Rows from block 3 of a small autoregressive pixel model, named by matrix and row number. Rows with one number belong to one neuron. Each number is 128 + 24 x the weight over its row's rms, rounded and kept within 0 to 255. All counts start at 0. Numbers have three digits each.
After each neuron's rows are labels from the 100 images, of 14976, where the neuron reaches its highest value: "top examples" is what is common among them. Only what is clearly more common there than usual is listed. The data: photos with spoken descriptions (Open Images, Localized Narratives).
# fc1: MLP up (model.blocks.3.mlp.fc1.weight, 1024x256), inputs 128-255
# fc2: MLP down (model.blocks.3.mlp.fc2.weight, 256x1024, transposed), outputs 128-255

fc1.75:101134134092159112119159119119141120152142095149162172141147109120105095091099119106135133112109158136110145137143129154157097119176128098157169133156128148097132074142081094095101090147082146123085144098121174116097141092131141099120121121119091123196120125118120139159130103136094112106154196149091120163097119079124140101128125142163156111120154118163089123141141160167132152110139
fc2.75:113113140149139097127137134155122126147139108123101141109123173131098152094114153100136127154099137135170108151124114090158127130147136145122151137095105162115081067083181094074164108142122134115139122101144106125160143083161137147142145128129127128123147106118147149122171150147131139099086169110122177112106137094125137160122114175140153131091138110129113111092110122093143165142141
top examples: text has "wearing"

fc1.596:134120140175113085111156121104122132146155140100104162138120122127118102120139139114130145126148156139118098136140099172105127103115122142134107162132131127102124140105119144093136114117128088114122125153144148124115145095105097170114135118184127103110139159091108136108072126157121114096134090094105155144130107101139123126118101133137119111133134123140175093124114136128133131135170
fc2.596:146133107130126163108101142168133121122131145107120132084158083117110125088119127144094119141136127123160082136134115119139118141176090122088112091135147144159135125174166166135148153134082138129156181101125126138101146110107065099135109112151143149147094123158166106098154125119107111127126115149130095153170138085136132122137109104114127158137107122130123143125136129141178115112098
top examples: text has "trees"; text has "sky"; text has "grass"

fc1.401:158076159128129149131095123106093140113113132130165177135134135142117060112149107149098131133145105111148149115113091134107091080106141114104144126128123136153084122128136154145087114114113156148141085098102119085147156119094156113157130096142075095108144119128161127103078105170150128138145140111118118122139116083100137123133091112173136083128092159139096135130103113145105069127079
fc2.401:101120109141132153134130156126121121154156140109134107181110143147156117107153162111131113136091130103056142172143167148109065141163180124120119136123108134117142148132136142167085158148116125132178101130125114127138111135137081119112139128121135128125132076107106117162132137101151136110113119130119124140145137126131155135102175081122114132134162147135101119089110116145075111148115
top examples: text has "trees"; text has "sky"; text has "road"; text has "buildings"

fc1.196:139164114161135135128146097162096128187121148161167185141119117087099074076106136145159165126126120133163159150113138151163126109103135116179137119109110129145120153109119090115114104134108113105134167149163159166161145106134110118157109126145166152089107130151109144104107105134158159132101123137134142184122106132109159109130158119129103097142133116124104157155094120105114110126114
fc2.196:141092133125091088137098121148108124116130156124098105102135154097150168166139156120146142118117167163113126118125081125170175174146152086080095117096151170087103133105113159141121145131126090151107133173126142092118123113136126126110115106141102140164089111127163115152152129142121110134106113148109117107099125140109092159163117170143142100137123137133153152133079096167159092125114
top examples: text has "food"

fc1.737:160150153147126135083113126101140142144135108107094123135160109089134174103135142110156114164109187143095101073152121116118117122117143103106167144112089108131111157090100126134120136159142101071120133173136090138143110143132085134187122158123131057171136172120147102130164132086118147103133134115087164150098112155100104113103129157124093118116152100144172131109103089160144137111088
fc2.737:120123171095140095153135133140093133111103155134152139121153146086096113116135190098102114148172117105163106121155122145096092136141123121119157119120114130137146109169198145158171114081113104131160178113148146091151162134118158121114084086159132141109177135093095115144122109137141164149158114132131133153122118092133102142178087097147121160130168131133124095141117090088149079132117
top examples: text has "color"; text has "white"

fc1.590:086099092135139125138117116128154099120141158097158135145147142140090125126154192135122112145106087146133107130160171096155134111131139115110113180090104122154121116101143133086151182125080074109144119131110151083110144133132112129125109133114148153136137113120103095074097134142104108142145134133076140116152122147110098150110162101159157178175071143109163151108094105066092144124131
fc2.590:169144102112136158125174153148113145138121132109138101085157131119108088118130132142151162088138113160128123105131076116138079127098098081129173144170141114106095132132123078111124101165091149162149127127185137125141128097092120126111141121121154121151110101125156098132155096140154141124134145094179097119130140102187116131133125131112118152145170141125137154111110129150198153153139
top examples: text has "white"

fc1.115:148079118168136141127141133105086120107161106148122149123100117149107101123146112121133148108102109148143137137133165146142105099075139120159125182143125121127139161161071139108124153130083122145141195126130149156108143132144134151150157133111135113124163109099130125132111129137172125124118115163143118165174100107084091115097156118130144108105140201144113114099144108125125109155131
fc2.115:121136153105112094109147167134138162116105157114099126134098126137178155134112115095139120135120110125115107123128149137130150167160107152152130115174114150173150108137160154130137115100147093141148116094133083057125172144113138120083135108116104135124119110072114098086181120131117100110141137076119123120150120119104089111111113111111129092075117118161080127122114060153111163117131
top examples: text has "trees"; text has "grass"; text has "ground"

fc1.629:178101111103083110181088122142144141087125090135109130082105134128132119125108114138085151108158096140135125133158158175109086155119129149164162147141140140081108120144098129089164086136102142121084113136110144108131124122152108152142153129114139088110137145146141121128129143098109190116102143133104162121102124162135123077126138122101137119130163113165122154106156101115167116131130
fc2.629:113090129119167125076089151146092132135145165114130129152129150087105136164139118148073151168144164123132145143114152090135075113117140114117125146152120108127167087073104108130141134131121128081184083115147116101136136135117115113109137134111132141144092135097158082128158130157157110112125132099108143117153140119144093119104116101129125076115167159113120150109121103126113129107162
top examples: text has "table"

fc1.371:113162121092123111157165089127137114147123150165157110116165143129162174083127132119125113148083125104181163164101112112112149115093101104140145116139153080109137137157140096117162101140087110097124135100124126069147099113119138167149122117117144128154105138138102140147154123121102108122121174172113120138114158100090130096144048184139162139128126097107125155163113125169116160114129
fc2.371:110166142125162140159131091158088148099070127078114123114113130108112129099112126097130135115117109102141182097076121116133141114132145124103103120112168119112131147144137147109171138139132122131075159095122103179166095104116162177128153163119116159107136132119089128114124121144154098135127133145128144120146133069126126085154126146134134163151135145145121141107075165115154166116094
top examples: text has "wall"; text has "wearing"; text has "two"; text has "woman"

fc1.276:111132124088145147130126108148163136145143115088137136098127113163132139139154110120174125143173130127116128093103125143133121152096102152126163114136118108105129107098141121174133108107116133114127146148066094131132089141119133120164114080129120119143130129097091133106159172136141161169137128145122120096133100145111126135173133162096133085123117170110202143103109130111183111119084
fc2.276:126167123169132109111135142116127149117090148099131104144135149150144133140090123092128161107124077129109080168137116135165127102112172163174092151093109106133117163131121079115109120090077121149134100132100119136122166122108118111170142140105117124110136154124151107124172140137140096156099086122117143193104175125129150074125115104141128119148134117138159129121142150128097135152122
top examples: text has "red"

fc1.105:146162159121168131107107158196092097106095090124142132138149126159151121129101112135135144141129113087135136097129161114133139152140192106171062107161121157150151104165098158102136090121135150081123115108100136146160106141100159123128128150119098125122145101138166096113130120124152139121110154130138109100148113118132134098132162115127107112115169136099110141136117136138167112134108
fc2.105:126138084136113133175092142159124150185074136131123155139147102135107116120120151140076107109115175135122102112137102135127133122112084184131091145155133134077125209131106147121129158141115128141131132163117093086123112144164112147102116117125118144106115154135127127133161167149125149134126131101151129138140117149087112116132121154098133125109150152135097128130127122135142133136149
top examples: text has "few"

fc1.619:187140083103146133116117094123137164098168132103080118164123111091091134090133156105106130113148140098141109101141126122103126198113149112139163142154117124092149140170125128116142124115105090090121118180130163115154134144127123131126116131088081068154140134124067116098137146130138117097148102122134146163095090102146128082152163088144150150124120104128132129116084138150103157117121
fc2.619:133164110080129072130126148161148100137126146157168118109122145150147100113147115142130178157151143147134128164136136154085113144124113152141068131111157181137109124083109119117118132124155132109123177131123171140114148111142145140088163113120137130147122132142154102128132152132144111115141185129116098114152129119090085133113135152157098069147126135115114135154094119140112097119115
top examples: text has "holding"

fc1.544:099142120144120150176123150166119067157170105106146131168082138091124149141142146174122165164121090160149171197162125122147138141086125100113167158127122141149136174103133106102170117136135113077126139127179142110119131144098148121127120162123107113114141114084121146169124181137113115131131087148113121151109050128125136172150158144169126156141098120118132156125142131147162109161130
fc2.544:121134138132145200143122151137090149098129090122110080149136117115121105130107116131121110115107133127118117112102070101121112166112143124127097164118110117141154130119158131148189116098140112139120116153134162076123143125135146099125141105136103108112127137122135088097099098124117091090122146097197103178148115123097120158133119146117155111085142131126166125136098130112094122139144
top examples: text has "grass"; text has "plants"

fc1.304:105081141181104188150132114137111138129152067098188145171141130180093148153108122105129138136143090137094165169113122120093106158137094127097122138196165143132103136119124152160141094142149147134153139129101136130098144091162159156127133121139109106145162098099139124123122113104128129098133179092148118148126097154095139123093144106161155134129112127119124125116147107124177128131112
fc2.304:138165102133130143109135159147115118115092138091106078100157113135156157137138137137159115082099109085126144114141118153127110115128152130121144161143116140166152145134131116136169143129141139125118134097131095074117125119156126092137154128155108120140160119142199116159150105136143111128128116104153165109143104139132147122153086137069140168103123116106152135123123139142169117171095
top examples: text has "grass"

fc1.396:148150148134126150113113141109144097185130077135051139115151130122139166134166110128102108096165129075087130097108164111134134106150119133144109125157090078104158134139159148092156128107150131118141110118137111120138134116130095099134172123120147141100111175145155113141145114132093118130144064142124080107132091143087127099097148100084121086146103093149128116101144102109102126094167
fc2.396:153145143125131146109149118091105138165071154131175181087095129096102196162097113086106139145130110154155119190131105100153098137061101167172145165130145131116152103133129096110136137124149125122093148113147113113104127082112110153129140121176157122120149093107099135196134110144107144121109140126155118120107106128128117166143096100116181123101155111094111155127102094131165151091101
top examples: text has "wall"; text has "wearing"; text has "black"

fc1.422:155091123122112117168114150144115147164126169126137107126139125162169135130152108110131122175162132119127076084107152118094089124148114128102163126147169124093176117104092138113187125190160134148150158124184099157159118134158123138130173177084053127109108147094186144117116115139144148103146158105107106097145119139116140130083121118136092126114128165114096148092137144116093096120116
fc2.422:147116084147141125164111121124134129155149117104111124130101121143125160116138157186125109115101174138148171153150155107079162107135123142136142100130105105087147106118146103116138143095166102145127082165082116149110155104151099151131119110118135141110110195093108106144121109107118140153106119132127099129114137136148142086129153107109166138174133102149108108143110151137087088155154
top examples: text has "sky"; text has "water"

fc1.242:145121106165111115117108104135149118112121081160125152130139103110091138094103123106117164192116106122153156115134111113152151163190100094105107183097137126094117113144156114114118164124146134105088166171146100109125104146107129165140111076130061124090167142127104103160146132135130107121141105116142150156122126118100134125135107112095122121143109161134111127118128120160194101123100
fc2.242:152169161084103119130139165140119116115123098159098142158130116148173101139140116126130098141149135112134107131146128141114093135093143102111137094133109123132114145120118134082088107141128107162144137102101131130112117151111147134131143111104122114104146142154155156148086145131092121131115123104150136158099118137150109116162144136126097117123142157108117132149175177126199126077098
top examples: text has "lights"; text has "playing"

fc1.534:127150142126192137117149179126132152124138146149131121121141087084154167146097165137136155113129133142126179147080119074127149130124088137089120144131123126118115140085093151130134115106127109144167103069140137116147117136140175120116112141148079120139092122150149107102089100141127156151111100142107155089103139119128134163132178141105134129116120146114130181122100138134128115105174
fc2.534:158107124103062106139115094150138114159137125093121125118109125159179129126160110111134153135125154139151115114138136185148110115163112121132138113144135119123118129143142162154096131109151155095101130187092141106096128101125107129117164121139162156145121129114135116157159158064103110117149120109104118166134162107091164102113117136134143106094138096146181107113122147142158100126135
top examples: text has "white"; text has "black"

fc1.68:124145115143112133136151122100119120133097135130138118125135108143154113122101116103154164170144099139166140114141108128143117138097120137163125143104146066131103133143152151153150110093115156154131115151146135142112146118127126121172153126067123156123132134177135151131076081129109121106065110119199120137141132132122078128122116201095077106163128149148140139118151136102102121121116
fc2.68:135189139151091158132140119098121159137155106118165087127126120144128125097121131132166140156112158128138116113134159124128114135145151135147129113137120099125152087098197111128134107103108162099102151134096141155127107138149120190128167117119116143146144151164100110151102136136150148137131099088144117134131120139151101138139135193138099070126108098135102089153079127095124106153097
top examples: text has "food"

fc1.362:129129116149128137145159126149101094161124108146067153161163139113166151156082114129129099119084136144152136142100134153118096152143110161155144150140125137142151147177072148108104124127133142125163140151137124133123146107150140129126129128119137090114153137124120140087118120140151078173153149124125163187137090123071142125128114150131138130158135168139084134108106125129089110187105
fc2.362:090134153084139154155136130109143137122133130110131097104136102171139114100105098128161152155139134102133150168096161123145125129094118161155142127146125119133119114159177132152124139138086106147129116130115180118159078121096108086158095121180134120109117152124137093174135160144152133164125122112141141140143129134127146126066132136125152162135156134171190128084115112138100125135149
top examples: text has "grass"

fc1.66:121140126152112102136125156093154102154190175069117124099107181138134114123155125106128153133135144136131073136115169110093135098149097108117109132113137163101133134149113094107126091084117091136151134129083154096089148098095144104173153110103097132153147129126130125171104113122109148160098128153100161154114116112100080128108117130115153081154131163135130133123120124151138122106137
fc2.66:151058173103120142122186140146144096139141129123109120132129108109118187144164113098112161097124132136123161099135113117134095123111136124142120147127129127163108164143134113128099146146155112125194079145152138114131136177149118108139100109125154099132128148108138111109139143159153131139157122135164128121146087137142107136089103132138090136140107146080123118124182102157146162148135
top examples: text has "wearing"; text has "man"

fc1.539:133127131109091102100123135118127127167104083126112157137112095125158106117104112132149143109120168136170096091089114190135102161145135151132111130118112134184167154113092107141170130158104103066099103154137113094129131143159147145119090128142138088144159130094170142113058139106143102152134163133131099157142109129133090115188122119122138115128106143141123090111108123166155153145104
fc2.539:107137128139148164126145152112152115181113145129105105134149154099159135123154080143129113097143128165121087081103111128098082171114115110095148120153137135126138152128140127151113145115124168136153126165183135142162093121145097156087135130190156154133104150152083101132120119110102114127184150142161149150141132105137130118132105139090140116144169150140110125132107126068147105095149
top examples: text has "people"; text has "grass"

fc1.496:134084097136148112161112114123115133166099163075131101132131136154170120130161114137117114151108179120144137128165122164111155136149143083090110141116124092093111106140172191110103100141131121130127117112114140096126137131111140121142134145174161159184151134114106131115085140137139114124137152148133121109066098073121106122119108136164145118097136109050121101105146134154156151150139
fc2.496:115171159143136117102122136133107163137140139165119158133113111120128133131101105107101137105140118113143097181143099149131091126098109130150098096126147099163122180097110113140137124121163099176130110103157117168103109126147143125136183093123152073107159127121136136126147091150138128142108124132129119133146142157139164115117146131098098147131088114128090138131117134137046121125089
top examples: text has "buildings"

fc1.173:139161143158154164132156120093131140137117104153133107137139087078130163127113164118076131131101102138175115120122147115136100168085144159127164109116140096148167171138123107100159174126135100098118105106156121155139147099126112098123082142109163128125121148141123126143110126120139136123107113122129129161139143113135156159149162105133112121113120157114108134103103115124076138162126
fc2.173:105119136120130109096112134157094120142132130145119136090126144099087109158183135139168142170092139153107128116125126101148142147114151165135162096139109093097082128113137165111113117127155109165147137132127106160131128164107132122158086159079145123113151143127146139143156101141126136112160125124115107140111148154158124151120108120109114118134134128152190101121116130133070112150087
top examples: text has "flowers"

fc1.324:094115116125114152141128094118095125140140100098121156154138129119127062134149130115131107124122102137152133104104112113128059138129115157144119111130065122144111082160135116109111131153107141164079131182106176154097128144138082136140132142103144116111129129132126112145152133142183137128137142105134102118117155174138096121139125128158126162156117161151102143109135160149128144136159
fc2.324:139158103136146122102146128136132143141156071120140154096105086097127141118176093137168095106136144134070114165120150163093114149135100157128124137110113119118098158147116130181107109120181136149139172128119132145080065105143144114126112124177097143130151104087126112178112103139145109091130161105136137145110121159131114160097102131126139104130122123113111106104093115103113092135085
top examples: text has "trees"; text has "sky"; text has "grass"

fc1.704:115148129141137115122129088151115104116134122125144130114129179070115152074157173148128132132139097098163142177144100092154139133119151100147122141104112099169143141128135113164138147126103115087137116133149145149162119138135079122123117119078102190122072124133182131123089135128138108138157106102122146166106105153130125147103134124129120122130169112112108125175177138105118081139132
fc2.704:145141127099151141118151095133110118151118135088129071072126164145072119162183145137159133164163148154143083150095074153109116140114087120082129106055138172143099118110139141175136160156141104124128144129128147101134154113124145125117124123140160152142110104149163096116114101134109137120130116133087138138114101113152125155126116138108130109147140125151113117098104117097170132100146
top examples: text has "flowers"

fc1.271:078106117111165155122135139142130144116143098120164143190121146079170138172156133116122104098158135094141140143109118188135069124119121093153101166144105091157133145101120148117118115138166122116127127137114115123115098099160133147150138121120149095137137151151093141141141121150127116076113146072144121129156085199135185067132153166127171108093150130142121092114108149132143123116146
fc2.271:157173105122129123130119117118119120111104131114118110112139101141105123114114159123116157125124180154169150132105123128113170119074151124112108129086098162123094116100116110163115128172133090166119102122125143143142146138134130108125097127095113071118148121128160125119184126119120127141131167095138137121125132149119087135187108142108107123128132123150130132146152148083174117176112
top examples: text has "sky"; text has "trees"; text has "grass"

fc1.618:139136119086108121147082159120123104129123105149112149122086163165131154134175133120178155153131143133098094075152140097137144142174096122124104125110104121081179142118108142120113143147181106079122103091107119096171103110156108140128116159143150139095178123092141096151108071095131097100133107160097112123182146124136202114188115140124123122141153132104125089133121107096128108153113
fc2.618:127150138160098089169186133110144106142141191097166095103152122141115118116158117103126113116154128155167137115143139143098144113106150087104113133138133134127174132168121112135140095109074154090124182113106098121143103081078114106107123150136162103163129130181134100134135165107120110163169142119148123114122093120126122178068147104102140133113125154123127094136097096157175127148137
top examples: text has "sitting"

fc1.335:079085127138121107136121082140107129123070118163123148140102117135141144132139080129104086123122150108132139157111149163078070149124090169107136095117110163135119122130133123121104145103138138130092072139088099141094085178097098138141069093110134126136115091102168136125161134128139146110178123135114083136126118081152112157128127140106136109112118133098075118107076095133177122125112
fc2.335:130146114142150108141141197096113121145140145113069101130163140143116104113167141125086138157098111141123110149145083156099158125136167094119131130114126162081147120119119098103135064152103131135194119154163121109137099163107145146109083129110107133162129134121150102097129137150117096115111154116091120140102145121106129141100118137101109108107135130138126105127143133135127135110144
top examples: text has "holding"; text has "man"

fc1.642:119138073153130152169107132134151116129129127150139108115098168101141119161134118126137147138093149161118176147107137131130096151131136112131134092128080127116112121152143169146096183123096115161107151133117169146141139142135120104155125157117141083079147168153158123114097085143152127117153092154181127152128096146084100146132130126114136096110151161151116144123142128142118130114145
fc2.642:117131071114107129101145160131133120074178143138175083092152124151121104097094144145146131187122135099119066119134152146095187137104116130139111120125137156189126112130114118161117135114128132139085111095149131135161112155099123131121132130107123110107171111124135120104137121098112128168150145135126089129117117128143155131119115133066137175116106100138119139107096075093180131139122
top examples: text has "people"

fc1.43:108090145134133143125138114143101129108144100119145147127106112107091113137159178091129151123143108092105155123096119136109119142148122136117153114139105064152150113154164149125128096103210140119108115137121143172126108149110085171154134126091105137119131108097143150125170137104107122128135146159158094159135106082139131158093143148167182106141121144091127108130137150167154166124116
fc2.43:110128097108119160116135150119146187134100115137131107118091157125153110122142154161122127154131152098136144117127117123116147114104123163165112160120099159162125134137111125159112073087130147068112141118135152085119135176103106117142113150158137120163147075136099124109155117149108157140156191119145143142116120158134158157120156137126116162127139064121109147140079101112141105110171
top examples: text has "wearing"; text has "man"

fc1.753:131105147097131120158127105169127130146118190161090124102110169108120147065124097158129129134143150143152109064123116160090132151126129105144104121108151117131086132135147135068187130126113148144083108150159150153117124155077152139118118160094113128094153109112067128134160134152167065127126088095128146070114098115154154128113138119140147124116131125105109141170093115132151099126139
fc2.753:145095131104145147134118106124137097122128105105158119168110127174112111133130130090159135093123135148105168119178118096118160138163113126131072113147134139152131132112130119106118154123164099152158124101171181122129148139130093122134151142097125119161120124120194154130085126074125133097122108146140080096109136119118119123127118127117153134119127114133164149127092158120090106118151
top examples: text has "wall"

fc1.111:175163103167116120099130119125171158161117145162140152154111144120142155128110111086096132099136116116133119115150155126110068128141142119119158130165116144153111101158130096127091172175127129167093167122123123132125137125138119136148125128140127137165140115131146134121098151191128172127119096109181101138117124150117125140118062122139121105112147185145121162130091165130109156174121
fc2.111:120133167096081145155129155169084121134116124080113136116146150091137063095171105101162143162134125106108118107119129123121121101110099107111152144124169136127143130090157121159143176135104128125191111145120168146177111128141118145102119153148156138118078103138112144098103152122152092122150127093100155145122144128131145133144116082113127133110145133111150133108118103128190130140137
top examples: text has "red"

fc1.546:143117095116141135130143100111134140116093151174124180124116146096091158105083120110106137124113129104107079108114089095159133135170123094119115159106190166156126121144138075132112148156137134111118137124155174131142127150098137123121110148124150123099110115070140112115130108131135090117122080149095143092099084083080105162120146080111106077140114114120117167124113118099158123103131
fc2.546:150128153148111111137097127152128094129183097150118101145111091125134103133152166123169109111107166129133151113139126076171154147118167144114135119151109117114126127100101149137127122102140108168143130151152154133143120132154153072126098109138138157123114149138106132128096114114048095119132121115121128173123100145139136112145117124111098101109135136161173130156119172162087102121104
top examples: text has "flowers"

fc1.327:133114141151133121076156106128112071153132145117103135136123103134127139124128154154133133146093156163175119136119137116118116165087186120146164119115104114077162120085154136135144140117143111138130122141123104083087132065154137102137131076131114181120095146104131164150083131192159143121147125107186132126135104121140091122120129101144107132120160146156147144169128076115180124137102
fc2.327:104120116135140140148132155093117153155155138133115149109179139122147153147170148139118154201142150130154106122091136117130139166137119094100092118087083175151107149098155114143105164112148099107158137159146110127128134144149078115110104149138157118113079156113132120137140148137109123124120148138137127153118106098114166150112079125127117097096151169135110145115103144126129123136152
top examples: text has "red"

fc1.241:129135186134158113169116158161114117137146101145125089156131168103197152095133114121112190161217123126156143100098109154140111175113126159104113135134139150134093128121145122152168121141141097136168096141172105168120138122113119152104097169140085140164176152124135098143123120126162141133123118152118122145140130135121163147119128114152143109129135166161127143129099143132184112132112
fc2.241:120132079109121123085141105122135086084154133114101151146110078140136143118182126113155141132099112158113110134114108123126148104083161150132117115122133130112112099088126121131109142126110162140110124119103105180140148114117115130160120140128148120101127152135125078161136118122121122141131160102113125146128134126128161143128126106104110143102137162139117099154135125163156131122114
top examples: text has "lights"

fc1.758:119123155090132124149128110146124174137107121111164120116165134128115127055103094116122114191115116112127156155119155109126140125133133127134132102163108130108110146125145147095160116162098089166124130107140141094124106119119134176150124096136143109133121113115122147142107133153141110135136132137105098156120138125122143108160100143096123100079131103145099173154103135165106156141153
fc2.758:126191153140124165108116105130117155125095119113126132132090150102121124112129140118148135071154092143137117108112139140156120131143122138114144067112159149138129114122140145133127117122134126176083183122114111184161126151149129152120102122108129116151096104096090116130132142149110116173101194140120101101125123104175073131174145113148180133158137116106125175109094124129126124107131
top examples: text has "woman"

fc1.583:142142141084118160124129136118148100135160121127156102131087157137181143168126113148171159193116115146150191102183103139117086124137174139120143080131128098140118116177121103156137077097126156179123112154146127133142151154150114138157103134108151115156111124143111099090139138096124136109138087123117136177135085115136142160124135166130130123151149122128124152147076107134120119103140
fc2.583:136102086146077173129097143133132107133142118101134108130149118127121106150133122139134142132065160105093102119148130182071121161114093116105141119110129149126161089092161113144112120113109114127111106160102142091131145140138085133121100156132151118140124115143131100086148111122118150124156126093114114132079141119114108154160161105117151145128125113140129104089130142097151087136146
top examples: text has "people"; text has "wall"; text has "standing"; text has "table"

fc1.82:148120120088129121156124125099114112115140135130127134170133157146137105106090086137160092111091097143098138169094113109144158115143111130099145106149121101117127155111158112114097114139133173118157167153128077135138111103066160131131099134147113140140110138121131112127130159126160127132109145180105157144115112135101100123158111154153158126111111125144110152134127157189028131123129
fc2.82:190140125133145105123145112152073128079125106098104111119088120160129141156113137147119134194115144152111115146131114114106162147117154111131127179118166104179140107107122138149148135181119141125098102169084123162102125126152111137143162137152161133156130132137140124090114090172148097134115164164111116110126130101137122120132138135142097138094119166124147098109084070147125110154121
top examples: text has "trees"; text has "grass"

fc1.722:118146158147133116149144120109109116111132108144133189157091073090118118108148126121104096101123144161150121205135138147146156141138123157169145079091128141117146121123113131139114118104105142128139145133144118106126112113138135142132092073101113142077092145172166139152079113109174164146179138158104176159118075127092129152136145117156169141128141110136138141151109131126125171121146
fc2.722:135104132164149145111167146164091149094092162161141117090129140085106148116157092129117160174140155130123077083109101121147129152107174163121150146116158101143125113123117167121093122090175146144108141159149082108119120077110057115125077168107110147145114143124112121115190117077121133103122109130130147156149169117170126140144104138140131101131091122142137138088161114116132121126122
top examples: text has "flowers"; text has "plants"

fc1.214:125138137114076100142146144134126093077146183102141115088084139134097107123174151100117144150132100124134130087098110082126110136097088128090140143099133120140145135127109132124129168124092101115140139097143124127131173175106132170143125087135119124143098142179099110113074161142124130145131129133136165137182120147088081136134107106132115166143102151079128127148115107130113111135116
fc2.214:146106139128117127118167138146136106165124136090145089101139146133120122193097123125110129091167142147159063085194086101140095164099135114127143122143121159149167141106101128096143143112147107118164098154145152130133103134112128126128121134101141133133103111140139102092145124122126120157099124104136117139121113125165084155176132159094163144127118145128140133126160143132161136154168
top examples: text has "white"

fc1.27:168065138124163185133145120110144106147154101093115139158136120160158091106125114164144134168157114133143138142126126180087126073100172147160152111148123137094099114163153171145125094134139143154139113129134122115149152156121176118149094111091130123084152140097100105117108167111151132123134129132139145143133108098106134105116118147173142110150154144167075178119124091154105084151094
fc2.27:132120125100163130133143178139145095127123132137142096147119141143126114134125144098103146153111130099131130126136111106097102081145119164121116106155146118166129134161133117137133147114135139122121144119111087168185096130100105075128147102154138115147175141138130133125145173123116124162155129100082158143125144178186143127101137111131113133105147111142119130126116137165055097143133
top examples: text has "people"; text has "trees"; text has "buildings"

fc1.39:159093152140135141119087126130126140115150076173122141100080147144142135099095117121142187101138092139102115145149146132119131084133144127095109146098138148128133132136171179146149121118120103110136150115154174080072143109126128147149123160112070120129150144112123172136130157160103140127127115137078144130151145127125110083098106144112133115104116166095123182137155163125185109081136
fc2.39:144138115129130160124134149132092153134161143117118077118153138123127135124164156135132137128099147155138096142094082117128166144118123125123112145142107118146125148138141111095084141096117140148118162124113124100147120112118140134120092094132134123147174094199152124180095130100182130145121177109157151139113119115172136095120129118092131166061118134112106125140120166098174137116147
top examples: text has "lights"

fc1.495:153115116117150110130164114125141114136175143100105123170118090111118101118140113134115139143152119121132127113133169146109148112085154108110168079113111070140121159164160121083141123141112082146140080116122107122140103128140089133160126130082135152123153163117118119105152131125131153157160088190123137112168111163102114111116162149138132125113136086117071097170128126154156126158125
fc2.495:112099161140118148133129113108170156115114133108140128159147137116126123120123125152146186123096137145103137102127144094113172085169138147155114076136141111143156126114129151182128137144124113131139163139118108149163075109112121128138155110127130111151152123130153085177131155125128115136123139073147114149116142141153098102109124087115125127142106100132199136119116097105121112182147
top examples: text has "holding"; text has "two"; text has "man"

fc1.505:105148148109094135160173091115150152134133132140129151105101147135129122117105166087107162144116160133112112125120192098143153105143105162166118174092138128095101139103108088096066137153150130136105103124140146137136142103123144159100143143157158129115141098135118122125112098124134153084161171106119118130119107120125119156146166166138073161082117110128153134138118159129131089138125
fc2.505:152133086138138121104142144140155125125130108121107144154135169117104084115152123117106120069105128116126128146142077136106128090149105111120128116158131102072133117135134129105131106120106161122095111107157096086126109151175136123119096131145102131130097150153165108139138131122112164138101143107109172133122131126136136140120163105140174113142122118142106093109118118075101122121088
top examples: text has "food"

fc1.16:140124128061147088110131119151141147135133091116122121126152108095096115096138138108116110118120095136130140091131155117106139114100119132105143132148099132180144178097123126118130149147140128163069119085120140134156089129144093145151104079128140119156114108128122165119141127125157120157157134158117116141122102147148102134067147152144133106092144101132104125163120164144132115161080
fc2.16:110117161099068128118162089114132148103116143161130103159136135120118162101139125120137130116147146120121136131115152097109146118139146133155127113118152134140151127188180122160112139112116121087126133124109135150175181102093185134103110106120130136152135091127131125147093126098135132159103063119117147131077101132152128150110136135075168087136151124135159093122142092121106156137142
top examples: text has "woman"